A small image autoencoder, trained from scratch.
Model: 6.46M parameters, encoder arch convformer, encoder norm rmsnorm, encoder patch size [2, 2], encoder depths [3, 6, 6], decoder norm groupnorm, decoder activation leaky_relu, decoder widths [48, 96, 96, 96].
Data: trained on microscope photos of single blood and bone marrow cells, 194171 training examples, 4.7 epochs.
Rows from block 5 of the decoder of a small image autoencoder, named by matrix and row number. Rows with one number belong to one channel. Each number is 500 + 40 x the weight over its row's rms, rounded and kept within 0 to 999. All counts start at 0. Numbers have three digits each.
Before each channel's rows are labels from the 100 images, of 14976, where the channel reaches its highest value: "patch colour" is the nearest of a few named colours to the mean colour under the peak. Only what is clearly more common there than usual is listed. The data: microscope photos of single blood and bone marrow cells. In brackets: how many of the 100.
# convs0: first 3x3 conv (decoder.decb.1.1.convs.0.weight, 96x96x3x3, each kernel summed), inputs 0-95
# convs1: second 3x3 conv (decoder.decb.1.1.convs.1.weight, 96x96x3x3, transposed, each kernel summed), outputs 0-95

patch colour: blue (43); black (30)
convs0.92:412453456425526519538534478548525549544523545491499519541492485550434477535530483495500509506451517492526589508490437464519454552513533452506484537518490534524578499535493521449457482415510506484497522552490504470496494543527469493388502496595495485498450424574432530502574475542515452473
convs1.92:470574525508446519546486529472505514505403451514478457468440480419553573496508505490516500544431490526551515552552446518507526520502492555498483556498531516558454448566490466542544513535487504503492532453440485472453409519444510443538495502485546557444532515439435427503504460438527484461

patch colour: white (99)
convs0.34:460481453421491450502545493547478563483521431484513524529464517518569556487453486526443400490512488496489437543553543514432476489513486497469456492561451522501518482538558505543482494534484508480518474565543464576473505453489448504453590516543503504462634510528461453459542458524502488493
convs1.34:556506521515476484494518409526515558525415492469524473502512529496518479593517515503510501490623541500515522472472446420591495551501542517512558480515602528418523518537490539494494469562448509488494541494456513440495433473545485495570480501490495508544465467486512478557490442519492502417

patch colour: blue (29)
convs0.56:516459438522482399475476519458485526481439434453533499530501528502555543515554496530554517509435529443510551478547495516494477455490481487517500432465488374521484479475519508611553537450483482490517532485525477546532481437511541423476549499505507478489584546548463482472487507546503416528
convs1.56:460404472522530487598461494511452449429517540480487563476573453530509483525453476444504464437511482485524484493539569584471529478556546544462526466471502528484455521446519468473511498442540486528513480497479504554536566475526486447525539522466541500567431523479555559437530484498544437537

patch colour: black (59); blue (36)
convs0.31:395486491480515550492412502491485473493492523460495529563460506550560575519488529519462538471493478556436451470530583423416478516445509488516491534479533514521483498603519440495549508507488423542523503450522455571449534517508498495517498503540540526501424431541567503464518481507472535489
convs1.31:478513491486510475538507499529449573460419529560470469516490505493475506465542565530467532547560511500513427518461431536497527470494511462536564564497454511520506533582523524480484452513479481536489431479503610546494531425528462542480528465545509512444512537524589486510517412559416496482

patch colour: white (97)
convs0.95:503519520487532525507641460579528615520503462489495494459522396501515478545517452539540567499550487445482510517534484533499439470532478530512459432528501482510554524553560534545435484563491506494461510524520470576477495523494488552472564577534439495460525483546493498481525484497514490526
convs1.95:463535512470489512470474403440508513495534502535565519479505504537533494570483573494499415516390516507451566534482520530489507470465478487524472506475473539508510544410520525450548498482527467545512520506533493507506514493445489494471544530474404552566570449438491414477552504561465542555

patch colour: blue (42)
convs0.49:465531473391484390484458487513509524436492520443515492431529516510523517550539481512528500469437512575465530503457498460501468491509487473512483505474442444533524512485483487511557536537421554471536463548532508507553438486500585431470589546535476450437471439453493516525558487458523473518
convs1.49:485524532507489440518554519541499485548458614505501507526468533523525487502557478527484475550436550496524512488468532510533439490455541565493452546589589529451485458489441526501480464567451515508441411521476525506485539425475485417463485516481552518513500514541467447577470542551522476527

patch colour: black (76)
convs0.60:467432520500576501504400510477485456509502509571479518534470512405454577542458516464469464502468419488447520502502580569509475520455467512482469509512480486480516513540506508474458509510558442483500483443494488418492491491503438558569499491499526500448482548548478539463449615455445513484
convs1.60:523501548478506515536462523509541468479487495467489466497363518519532492469492483451554533471615533512533512561486510526506565466479516460459414532510522515548577463552472457567454513570508474533496526536465516495454517536442531424500505442514497481493425503509453456459537532484483459417

patch colour: black (73)
convs0.75:585422551482494446497434491388539510516484504508468540559544500533447553532531525492410395545445544548516580448502521495454563428504445540482487469491486521540484451500526560475551515531501502520522542487493485509491496423559453457537502492500493466445485507497494525482527493528481463461
convs1.75:529572466458554490402573537425457544503527499573518425500474502457523499484527539477486446549501526530504473560490507491493549463452496512542490516494444432465520508433471505543504566498507480504531573590521551509525528559552525511531483551611456523530527510489481516535497499519505584520

patch colour: blue (50)
convs0.69:475511528543563513557487484478531528468550496560568488491462476450489500451490470426436524497578469483493464452512522546578525559409488461486438520528572508514554577540530401532487522521479568507439489511525513464453472471487484538535452481497449515483506431517512468468473559495432460513
convs1.69:511562495543496481457515446424456494473467520475537388500547494479443422475544440553534455564467527439467503583465490472456529511506449517508553474470453514493425514478477480485507471512468520485514464425505475549541462414481479496412495519561489532496564472485503531518431541459539486499

patch colour: black (29)
convs0.12:526432497488514431542487510487413484427494377467465547521501554521470502486555579509478561483501522445527504481467592502572515428494516488522470525437523570501466504478420471450509537546530428520514438526499512532552477483500517516526575473472497584458475491502519465462509480488508516503
convs1.12:431458467403541431481529577466567554472578495482535555528468474499498502459401518489450474498570470511504498483483491489522436524547472542450475517538518492430473518470454450538498477486452457531434574543462527552522499544510442487534539473469456535544497544516547461553461518493479467486

patch colour: purple (39); blue (34)
convs0.41:450428557523504493476455501499507533531490514480489449534507496476504447531512472483410549496528519531510536446475509525531552543450522545570438546442505525470505503485509353453492472508500483502496492548449508542487505508458339507489459509511533486439524490478524493544460513405499474493
convs1.41:479495546502538498449582555532502444511538501540416501457488485425466546483510514512501561501487524508476557566535490520441402437447487507532438501534480511465503462453528546542486495477574512533534448513521457446517540588531411479438524469554497463536547521492469475506476474483446510572

patch colour: black (44); blue (28)
convs0.84:474502472469515457505443511528529560496515488590466460429494527560475511481545523441527540493511485552474584472450475490520448494446524504511476555479509505423508495476422475445468515507577469584501450549432558468572424495473518456532512400527511511527503535450491490467486498538507426501
convs1.84:462455552491385563440438574527504527477484430527511535429414509502506433564506484471525525527523502508458537528475467549568519512499510519466452492436430516554523438511504477433563492512480570582526464475524518537430529457515489476490486516490487474484536527551487469492430520510473479527

patch colour: purple (77)
convs0.32:510440458461512530514460478514548467508471548481519418468529461498442503517476536475500480467548453546488475503466482506498469467438427539486510535499517562604580475487532517444519496618529474499535521513447521536449464497521425546547478530483471376507484524512551475483544503505427464473
convs1.32:504533499548440442513522535589457486607486470567487550465488530479526488479474538509497496542525481429523554488427476508537482549534540442607517529501441493586504468504454504459496478489461514513507492482476515486505483478543491468496493569553482490466529389452505501569550492445430475534

patch colour: black (41)
convs0.38:490454461515552482471508488527444395466496485513512446533456423414514534519591472495459462491538449489475566539459485444468473501532510542541533533479456554525464408571545504548492470527535430554544440502442471556487542493483557507434498508521543459459475502498493546500497475501460457487
convs1.38:437438528515498496479504533430522456428483526551465427492532461455467534508496513533578448472552492525497453554526484544518530542402509608502512459543495507566520466512513497525483497488482499552423518524475520466536459547479529537500465460498487487522461460550452473435485425576537551439

patch colour: white (77)
convs0.94:449513412465523558539534495588452620526504469494504504493490526557503440428470517471538598550551540444490498491507441561502501515498519481524486511527508514477494488530494440464434461440552472516477465471492498505492519487463438592486491525408555543527568541555486489491484515487484531495
convs1.94:539480531437570507414525500444500477482526533568536522506427515440480459536483505514478452462496539546482467551538573488479480457562525515501444480526538464502537528479445536522510480525492470496540517557461498500518504603445468420516569446499532472531594419512489528495418526539461495480

patch colour: purple (41)
convs0.42:455536561499494521485419481444447488523501497484443475509515538474492571490436555490510474497534469590529462491512417496508520481376454522489513508557544466478467488495463487562548490515544515506493508495385475497498557501522508472588456473503491405516512500526560521582509466486447473476
convs1.42:544497524487456463496573433492457567532468544460500467537499492505434507469509446536533542550475542425520505510498527398494468515490570468533476474469509494459433419580496472538509536501447463500516531498566491538519559444526440492542507542471528471462456428480560493563456526466497577518

patch colour: blue (31)
convs0.3:480415487492537541508560485594530446504467457507507479510484506547523486479520522506437547539539540600511427557454555445488516452489492509471488439497504534545590455520605479491558496558474517567488475508480442503510435505519425510499496524560505499462554467437516492452504465545485508485
convs1.3:529551503516609429537496532467427520520562439452470436509563526444507520463533543416500385498516448494552481577484497509482488530515480433469520480485427504558470492461456500471519479499520478545505453471569510535548536483521490453474470534486514493549453517488526473543527556441517500452

patch colour: white (98)
convs0.4:468530501518509525473541473525534568493524480589503461524448477601538477503571488519540475478571465563445529493505438471471484552462532467503444540519468531510490497449489503493542500663523512501486490511445479513445539478503466504560459509533453416519492473487477479519513425514538491432
convs1.4:521557502578450558571550490428399559436530433559424510509525501516469471489529503465555506526542487505475497495515538508553552570494491467493481473542491488456473499397484492444496497480519426441499540499555480464456462471498476522525450531489553472461525506457524539443524483558485573494

patch colour: white (70)
convs0.5:565523534497498442477499511477473486533435535466495540503427499567439523538534458550473456542543467495512595493447437502466482522497538515508499545525420507547477465549463524446433454429518483520500509517483514609495540519485441481403493480486521479499397464525492556527558522492528483524
convs1.5:472479530459506468476466433503523501543427452477497488517566458401539495477500420553496558478474457509526482459519467480540527433442518548491517443469534497483460487512537511575605518529429560445445508529481479453503523525537471482496450501537516514576473465473446443547511555456506541445

patch colour: black (25)
convs0.27:508526455488536462504523512442464488449441430418462496448495486467557547474542516493523582471472463508544442509489528547497445535557542440521534485443492473563461488462488497614527425564476456532485488503459471537460456462458496508488550481483545553482405541509544462471486445507494514465
convs1.27:514462567466509465449487508527544490458496592485520475530498525500465514521473501495496578424516475478490516507542473481539517542499563460488584508498418536450512510554469485461400465491554462475544446461468504486478465495478544531515516432549509517424424452436452470440511468505409443480

patch colour: black (33)
convs0.20:485443484526469481477510515564471499553456544444495455472520492490489502478475490520464485509359613477530590529533489533467468530489533543502511509362543490501508486530577475508542464478535497545484497465541488481537499522435470523430486502540496486438433466505477484529505483437489569493
convs1.20:480519529491475523508507479517573515525476401478531550512503397509479500506455410508504453501488464478512460496551445493544524481520475514467518474515477541474506487544441490531508486427456525480506506499458532489440535538505559513644565538439528450433499565555553500433476441479538510477

patch colour: black (36); blue (31)
convs0.44:568427463456529475524500515529558540498431513461516453477472485542576476465521519528451556534498531501492549488539533548475479448482508575471460445507452472607471503523507431415455521516495534480492458490493498495584487457451499462466633467449494490449479544472519518453487496482512532519
convs1.44:476455489465550534504499550477479461516586572571504484541504534514485456564489511441424477480404448509534438536453495488493485479559481532538532409491530451534466516425475545548487499537534497504447416478543476510536565445527523483500500524506535522523445453562515465510486565467456503553