Weights of a small image autoencoder: 194171 training examples.
Rows from block 6 of the encoder of a small image autoencoder, named by matrix and row number. Rows with one number belong to one neuron. Each number is 50 + 12 x the weight over its row's rms, rounded and kept within 0 to 99. All counts start at 0.
Before each neuron's rows are labels from the 100 images, of 14976, where the neuron reaches its highest value: "strongest on" is what is common among them. Only what is clearly more common there than usual is listed. The data: microscope photos of single blood and bone marrow cells.
# fc1: MLP up (encoder.blocks.6.mlp.fc1.weight, 384x128), inputs 86-127
# fc2: MLP down (encoder.blocks.6.mlp.fc2.weight, 128x384, transposed), outputs 86-127

strongest on: cell type: segmented neutrophil
fc1.68:56 50 49 44 50 39 43 72 47 59 62 55 40 49 29 29 39 71 60 37 51 50 59 53 30 42 54 45 47 80 68 64 46 63 65 48 27 53 33 53 39 55
fc2.68:51 56 67 67 64 51 57 51 49 51 51 63 66 57 43 39 59 44 53 51 56 42 34 44 43 57 44 43 59 47 51 42 65 53 57 59 77 49 38 54 55 55

strongest on: smear: peripheral blood
fc1.265:52 74 55 46 41 62 76 59 51 63 46 33 57 48 58 45 40 58 26 68 33 46 21 43 66 32 33 35 50 63 63 39 35 47 56 46 37 30 32 42 56 55
fc2.265:27 25 37 54 56 55 44 59 37 47 65 69 44 50 58 51 53 57 64 23 60 56 79 75 33 65 72 56 60 35 26 67 70 64 50 53 55 52 57 52 46 33

strongest on: cell type: segmented neutrophil; smear: peripheral blood
fc1.352:54 62 69 35 54 43 45 53 59 54 61 30 54 50 42 36 51 35 74 52 53 77 52 56 50 28 48 39 40 50 52 49 42 57 61 59 49 61 26 33 36 43
fc2.352:43 60 33 57 44 46 46 55 61 57 44 54 44 52 41 54 53 48 41 31 60 47 57 43 47 53 53 24 58 30 44 40 53 52 38 34 52 47 67 45 35 44

strongest on: cell type: segmented neutrophil; smear: peripheral blood
fc1.366:34 55 49 51 57 62 40 38 40 72 81 46 38 49 41 51 66 49 53 51 40 63 48 55 55 48 60 48 48 47 72 32 38 52 32 38 41 41 50 45 51 44
fc2.366:56 37 37 46 67 45 51 55 52 54 59 55 76 55 62 65 37 49 48 49 56 22 44 31 55 49 35 42 39 68 36 60 52 49 78 55 71 66 61 48 42 59

strongest on: smear: peripheral blood
fc1.269:41 77 41 53 54 49 59 32 62 65 61 41 53 35 62 55 64 64 37 18 67 48 59 59 23 61 48 43 49 74 59 57 41 85 59 46 44 58 54 54 49 47
fc2.269:59 30 34 51 56 51 37 49 47 37 19 68 48 44 29 57 67 42 50 72 42 51 56 40 59 39 43 49 43 33 34 30 53 17 43 57 60 50 45 58 45 61

strongest on: smear: peripheral blood
fc1.89:53 64 54 30 61 52 55 41 45 41 43 66 74 45 48 39 34 31 44 38 42 38 51 52 73 66 53 62 38 59 46 60 35 56 35 40 34 44 43 63 28 36
fc2.89:54 28 29 60 57 39 54 63 42 37 61 33 65 64 61 51 68 58 50 52 56 59 57 70 18 39 62 33 23 46 59 46 58 58 64 51 57 47 34 39 75 62

strongest on: cell type: promyelocyte
fc1.253:57 47 35 52 37 39 51 58 73 41 62 31 60 55 51 44 58 41 46 57 54 50 51 50 54 42 55 52 51 64 74 53 32 63 57 70 48 35 51 35 50 52
fc2.253:37 47 31 65 63 46 49 44 13 69 48 56 46 33 55 61 53 77 42 39 62 53 67 54 37 54 55 66 44 44 35 71 48 52 51 43 52 61 49 57 34 57

strongest on: smear: peripheral blood
fc1.19:86 61 56 53 76 37 52 42 47 54 57 48 50 78 54 81 67 51 66 47 51 61 60 45 44 60 58 70 57 56 64 62 48 56 49 40 61 49 40 62 56 72
fc2.19:20 71 59 38 28 58 57 36 66 44 50 36 58 40 42 50 31 48 48 61 49 67 70 49 57 43 27 32 47 44 34 46 49 40 67 46 44 45 47 41 48 32

strongest on: cell type: erythroblast
fc1.96:75 56 66 41 46 44 61 51 59 50 54 68 45 65 53 51 56 49 59 44 40 58 62 54 62 60 20 37 30 60 74 48 48 31 65 48 43 40 38 57 46 70
fc2.96:54 54 32 65 52 65 48 53 58 43 39 56 46 54 45 31 55 52 37 76 42 46 43 39 78 67 54 62 57 43 55 66 57 80 51 69 39 36 44 54 55 64

strongest on: cell type: segmented neutrophil
fc1.354:53 57 34 57 42 45 59 67 35 50 38 47 63 44 53 29 44 59 52 59 63 44 39 49 37 45 56 42 72 50 48 44 40 35 59 61 61 61 56 22 31 44
fc2.354:38 45 52 37 58 45 36 42 59 61 52 59 33 52 52 61 67 34 34 36 25 47 55 34 72 53 46 41 42 41 60 32 55 72 32 34 51 27 55 64 40 48

strongest on: smear: peripheral blood
fc1.304:42 62 56 22 44 48 57 48 54 63 58 46 70 68 48 63 72 40 49 55 52 30 49 54 36 44 24 31 51 34 71 37 56 43 41 38 52 34 44 54 33 40
fc2.304:54 17 41 66 64 41 44 70 59 61 38 55 57 54 51 43 40 55 53 51 56 65 23 35 67 54 66 52 47 58 46 55 50 40 56 61 61 65 48 59 55 43

strongest on: cell type: segmented neutrophil
fc1.347:46 42 47 37 39 40 53 39 61 62 53 79 60 55 49 52 52 35 46 50 37 34 59 58 52 61 37 38 35 51 59 31 54 52 51 36 35 49 47 30 48 40
fc2.347:39 51 49 45 63 55 14 49 38 36 59 42 47 37 51 63 39 70 40 52 68 34 50 36 55 37 28 51 64 53 60 44 56 42 30 66 70 19 58 46 41 48

strongest on: cell type: erythroblast
fc1.268:49 75 27 60 59 42 53 41 51 35 65 66 40 59 66 36 47 73 56 55 55 36 50 35 64 53 35 48 41 46 46 24 62 34 66 56 63 43 59 53 53 54
fc2.268:66 45 59 33 38 60 55 64 60 47 53 50 63 39 43 58 48 34 37 45 63 48 59 79 37 52 53 46 35 66 61 66 64 66 49 50 47 66 44 47 54 40

strongest on: cell type: promyelocyte
fc1.286:45 52 47 49 40 44 40 55 40 40 63 36 27 48 71 41 68 40 49 56 25 47 48 44 59 33 47 45 38 85 46 50 63 50 43 70 50 59 54 32 48 56
fc2.286:55 64 66 27 41 47 65 42 51 37 47 32 62 39 40 70 22 56 70 30 66 51 65 61 45 57 58 45 73 31 51 56 39 57 63 55 38 61 49 56 55 46

strongest on: cell type: erythroblast
fc1.10:50 73 41 37 34 52 37 61 62 53 58 59 57 56 29 46 36 57 45 55 58 42 73 40 46 64 35 39 58 52 24 54 63 52 47 29 64 59 46 40 65 46
fc2.10:40 36 55 51 61 56 62 63 60 52 53 56 44 47 56 81 47 43 77 51 51 49 61 49 53 35 47 45 60 59 62 43 38 65 52 62 42 46 28 78 46 45

strongest on: cell type: segmented neutrophil
fc1.27:39 43 65 92 47 33 49 31 34 27 63 60 47 61 35 62 63 49 36 39 57 39 64 37 40 60 45 41 42 53 42 25 62 56 65 69 51 66 44 59 47 34
fc2.27:64 51 43 14 62 52 47 55 73 64 41 42 41 39 57 43 49 51 54 44 36 71 37 62 69 46 50 69 57 54 60 64 47 43 43 33 50 39 57 66 45 54

strongest on: cell type: segmented neutrophil; smear: peripheral blood
fc1.30:73 54 39 51 69 42 40 38 45 50 54 65 45 50 43 52 48 53 69 65 46 66 61 70 53 45 49 45 53 60 56 62 50 53 81 67 25 57 36 44 40 45
fc2.30:56 35 62 79 66 46 51 58 64 66 61 34 20 45 43 47 29 49 45 23 54 49 57 51 23 55 50 66 59 73 43 48 51 41 62 35 73 51 57 43 42 72

strongest on: cell type: segmented neutrophil
fc1.71:61 47 79 60 49 69 45 40 60 62 48 29 57 53 55 56 63 48 45 49 53 41 52 42 34 49 66 47 43 55 37 53 70 43 40 43 55 46 68 43 60 50
fc2.71:37 62 27 41 42 19 44 45 41 38 45 64 33 41 46 54 37 43 42 52 49 61 49 51 57 55 42 60 52 25 46 39 33 45 42 44 46 45 37 54 42 46

strongest on: smear: peripheral blood
fc1.230:55 44 52 44 48 58 46 36 42 53 51 53 46 59 53 49 24 62 47 42 44 27 49 76 44 53 61 58 36 70 50 55 39 42 59 61 42 44 44 62 53 57
fc2.230:43 65 53 47 76 51 48 56 62 45 54 45 50 44 50 54 72 43 54 58 67 59 46 45 57 45 34 67 58 34 52 51 59 52 24 44 50 54 60 40 66 56

strongest on: smear: peripheral blood
fc1.196:56 47 42 42 48 39 33 57 72 45 51 64 65 58 41 73 32 47 57 54 58 31 49 49 59 42 63 61 33 40 64 57 65 57 54 52 59 49 48 39 47 68
fc2.196:53 52 48 66 58 56 50 49 41 56 65 49 26 53 54 41 54 37 26 87 57 51 62 64 32 44 41 54 50 56 51 70 38 32 48 51 45 40 57 58 24 55

strongest on: cell type: segmented neutrophil; smear: peripheral blood
fc1.166:56 72 60 54 59 50 45 57 55 71 70 69 33 55 52 50 37 50 72 44 48 28 47 58 52 56 49 69 49 48 34 47 51 63 53 42 52 32 35 55 39 47
fc2.166:42 51 44 42 69 41 38 48 49 44 39 54 61 50 61 58 35 43 34 61 60 54 53 25 54 39 60 35 43 47 63 54 65 33 53 49 43 55 64 57 67 52

strongest on: cell type: erythroblast
fc1.85:49 58 54 41 62 36 55 55 44 46 40 59 44 47 53 42 66 34 53 53 46 44 42 38 66 58 58 51 52 61 24 43 60 70 44 54 30 60 43 52 54 40
fc2.85:56 54 56 46 29 50 40 33 64 55 57 54 53 42 31 47 42 39 58 50 48 53 46 72 45 48 53 51 68 45 64 33 42 30 59 65 54 44 71 42 31 65

strongest on: cell type: segmented neutrophil; smear: peripheral blood
fc1.330:59 51 45 48 57 38 41 22 46 63 49 42 63 51 40 45 57 13 54 59 39 31 29 47 70 36 29 52 74 48 57 29 39 45 58 48 63 44 49 43 46 30
fc2.330:39 48 59 64 40 54 42 49 30 46 64 43 38 78 60 52 38 43 52 26 43 70 52 49 30 69 48 40 45 71 45 51 33 47 44 70 34 58 16 45 65 61

strongest on: cell type: segmented neutrophil; smear: peripheral blood
fc1.348:61 59 28 34 57 34 29 43 55 43 45 50 41 56 45 72 48 42 58 42 33 53 51 68 56 62 72 57 51 46 63 48 55 44 42 50 58 76 32 30 54 38
fc2.348:29 49 60 66 37 53 53 51 56 54 50 58 54 65 51 42 55 61 54 53 52 55 34 41 41 65 46 56 46 48 53 35 42 71 68 37 39 41 40 80 80 60

strongest on: smear: peripheral blood
fc1.76:55 54 34 30 63 36 47 39 66 44 49 47 50 47 29 61 61 62 51 44 44 66 50 41 37 58 35 38 34 78 69 50 69 55 49 45 41 86 58 40 54 40
fc2.76:29 37 41 54 57 72 45 47 40 63 47 48 75 71 58 28 36 60 75 42 55 49 54 67 63 52 39 51 76 57 44 58 57 65 58 39 49 45 42 60 39 49

strongest on: cell type: segmented neutrophil
fc1.99:62 73 39 48 59 50 61 60 46 52 79 49 55 59 58 72 32 66 47 58 53 58 53 31 32 40 33 40 68 55 56 38 19 38 45 63 54 29 45 53 52 69
fc2.99:47 33 46 64 50 52 52 57 63 42 43 40 43 65 35 31 81 24 45 48 71 30 46 49 77 48 55 48 26 44 51 49 68 62 49 43 54 75 41 38 60 42

strongest on: smear: peripheral blood
fc1.282:41 52 41 42 52 56 67 41 53 42 42 47 46 52 56 41 46 56 53 57 64 51 56 56 31 46 72 35 41 64 45 64 51 60 26 39 59 71 46 41 66 22
fc2.282:47 48 51 80 49 45 49 41 31 61 64 59 58 56 65 43 60 66 40 60 71 50 70 51 71 40 71 51 54 59 62 46 50 34 52 53 64 54 60 71 51 65

strongest on: smear: peripheral blood
fc1.147:35 61 56 19 47 54 38 40 51 54 24 56 51 40 82 44 56 63 32 65 32 49 64 67 68 42 43 67 35 51 35 71 68 60 36 46 56 48 67 51 49 36
fc2.147:41 46 40 63 46 58 67 46 37 55 63 48 55 64 49 27 42 60 75 40 60 57 42 53 44 49 76 43 54 47 63 55 39 69 72 55 46 55 39 42 56 72

strongest on: smear: peripheral blood; cell type: segmented neutrophil
fc1.208:41 47 40 39 37 38 38 52 51 71 41 35 65 54 41 67 49 64 40 67 59 55 47 75 41 45 40 20 72 63 61 69 41 44 46 52 30 61 72 55 24 46
fc2.208:65 38 57 47 60 42 53 50 35 53 33 77 41 39 56 30 68 44 61 59 37 50 46 45 78 50 69 59 50 44 73 54 67 44 36 52 42 53 65 44 44 42

strongest on: cell type: blast
fc1.12:50 65 33 50 55 48 55 40 68 41 66 45 53 59 80 44 63 48 61 59 58 50 43 30 60 31 48 56 62 35 44 56 45 70 71 43 37 61 47 42 60 48
fc2.12:59 33 62 41 53 50 61 44 35 54 45 51 59 51 46 61 54 66 49 40 73 37 27 48 50 77 60 50 37 60 68 49 64 26 38 47 79 31 71 59 37 32

strongest on: smear: peripheral blood; cell type: segmented neutrophil
fc1.232:47 54 40 52 52 73 37 60 66 37 41 55 54 55 63 64 65 79 55 67 57 24 61 41 58 58 69 44 68 67 65 38 49 54 57 41 62 57 47 53 41 37
fc2.232:63 49 56 53 52 24 45 21 36 64 73 31 66 62 52 46 42 39 34 35 44 64 44 70 31 50 28 37 42 31 38 52 55 50 38 63 47 31 60 47 63 59

strongest on: cell type: segmented neutrophil
fc1.217:50 64 63 61 47 53 72 33 54 53 42 44 68 36 66 65 45 39 70 54 51 44 71 43 30 38 68 47 67 53 49 45 33 41 36 57 63 31 63 43 64 40
fc2.217:53 47 65 55 49 61 42 58 46 32 46 60 35 51 27 46 34 57 39 47 59 49 41 36 79 54 22 65 39 60 46 67 52 58 47 55 52 60 28 66 58 68

strongest on: cell type: erythroblast
fc1.125:44 42 46 41 47 47 49 64 60 20 40 35 53 49 53 29 56 56 56 48 62 58 77 34 56 48 45 35 61 56 36 68 56 40 57 34 75 46 53 66 49 43
fc2.125:68 51 53 53 39 55 70 56 58 65 45 44 60 60 38 81 32 54 45 57 54 34 41 43 60 43 49 70 42 36 53 14 54 62 33 51 28 47 59 35 58 56

strongest on: smear: peripheral blood; cell type: segmented neutrophil
fc1.233:60 39 52 35 54 60 70 38 43 68 63 51 50 38 57 22 46 41 52 23 55 52 49 48 79 39 58 54 42 39 32 52 42 34 50 42 47 50 46 59 60 38
fc2.233:55 52 56 52 53 35 33 58 58 28 50 55 65 63 38 63 49 64 30 77 55 46 64 41 37 55 50 46 44 53 55 31 54 45 43 48 52 80 53 45 37 84

strongest on: smear: peripheral blood; cell type: segmented neutrophil
fc1.121:49 38 50 52 31 39 61 30 71 46 57 53 59 67 54 35 64 68 47 70 49 42 33 62 62 64 47 42 55 65 66 37 39 43 59 73 49 55 46 57 48 39
fc2.121:30 54 38 49 52 61 45 50 53 55 44 44 55 45 60 74 47 42 60 37 44 56 59 49 41 41 50 56 46 61 32 72 72 69 66 44 54 31 56 31 55 60

strongest on: cell type: segmented neutrophil
fc1.136:34 37 56 48 56 56 54 58 58 38 33 56 57 65 67 43 36 61 43 47 85 68 47 44 56 47 37 58 57 63 58 49 52 44 59 49 65 68 63 37 50 59
fc2.136:57 64 49 60 44 36 46 52 48 66 47 49 38 58 33 30 67 51 39 55 29 67 48 53 38 56 48 48 34 30 37 48 61 68 33 50 52 29 44 57 59 41

strongest on: smear: peripheral blood; cell type: segmented neutrophil
fc1.380:52 34 56 36 36 39 54 42 35 64 60 48 50 45 48 54 51 45 40 57 37 49 58 32 68 50 60 59 33 64 39 50 63 14 67 59 69 59 50 35 52 58
fc2.380:61 68 37 57 55 44 52 61 61 32 55 46 51 45 54 59 59 48 51 56 64 59 62 67 41 50 44 51 41 49 59 43 27 79 38 42 32 42 39 51 50 58

strongest on: cell type: segmented neutrophil
fc1.216:41 40 57 57 71 66 52 43 55 49 69 40 30 59 60 47 72 60 74 42 57 62 36 40 45 48 68 42 57 33 26 55 49 46 34 64 34 30 47 42 39 29
fc2.216:52 53 38 53 39 32 61 58 39 50 49 44 73 60 45 32 25 39 30 60 38 38 46 54 40 56 45 65 45 67 70 40 61 35 61 22 53 53 56 59 64 64

strongest on: smear: peripheral blood
fc1.176:60 54 42 46 55 56 39 59 46 18 56 49 61 74 30 76 61 26 57 49 58 55 48 69 40 46 59 46 73 51 52 55 52 64 65 60 29 74 53 46 45 36
fc2.176:57 47 43 48 50 36 55 51 42 55 33 57 53 33 55 39 51 60 30 80 63 45 61 46 57 48 40 67 49 56 70 45 70 25 51 62 76 49 66 47 29 45

strongest on: smear: peripheral blood
fc1.152:51 37 60 54 52 63 38 51 39 40 55 52 37 44 68 53 53 69 48 51 54 28 54 42 58 54 58 17 59 51 41 38 73 42 64 43 61 58 42 41 30 66
fc2.152:47 55 22 43 51 38 68 44 63 50 46 54 62 49 41 35 52 37 61 47 47 69 38 50 37 43 50 86 53 48 56 43 26 57 47 43 27 24 49 75 54 45

strongest on: cell type: segmented neutrophil; smear: peripheral blood
fc1.290:53 70 45 84 59 69 45 47 49 37 43 28 73 57 35 49 55 45 27 48 49 57 27 70 49 62 43 59 55 36 59 45 63 65 48 51 39 64 51 34 44 40
fc2.290:52 35 52 18 43 49 62 51 60 59 63 65 21 47 44 53 49 53 65 43 57 47 77 56 40 49 50 51 41 48 53 53 42 42 62 51 53 17 46 72 42 68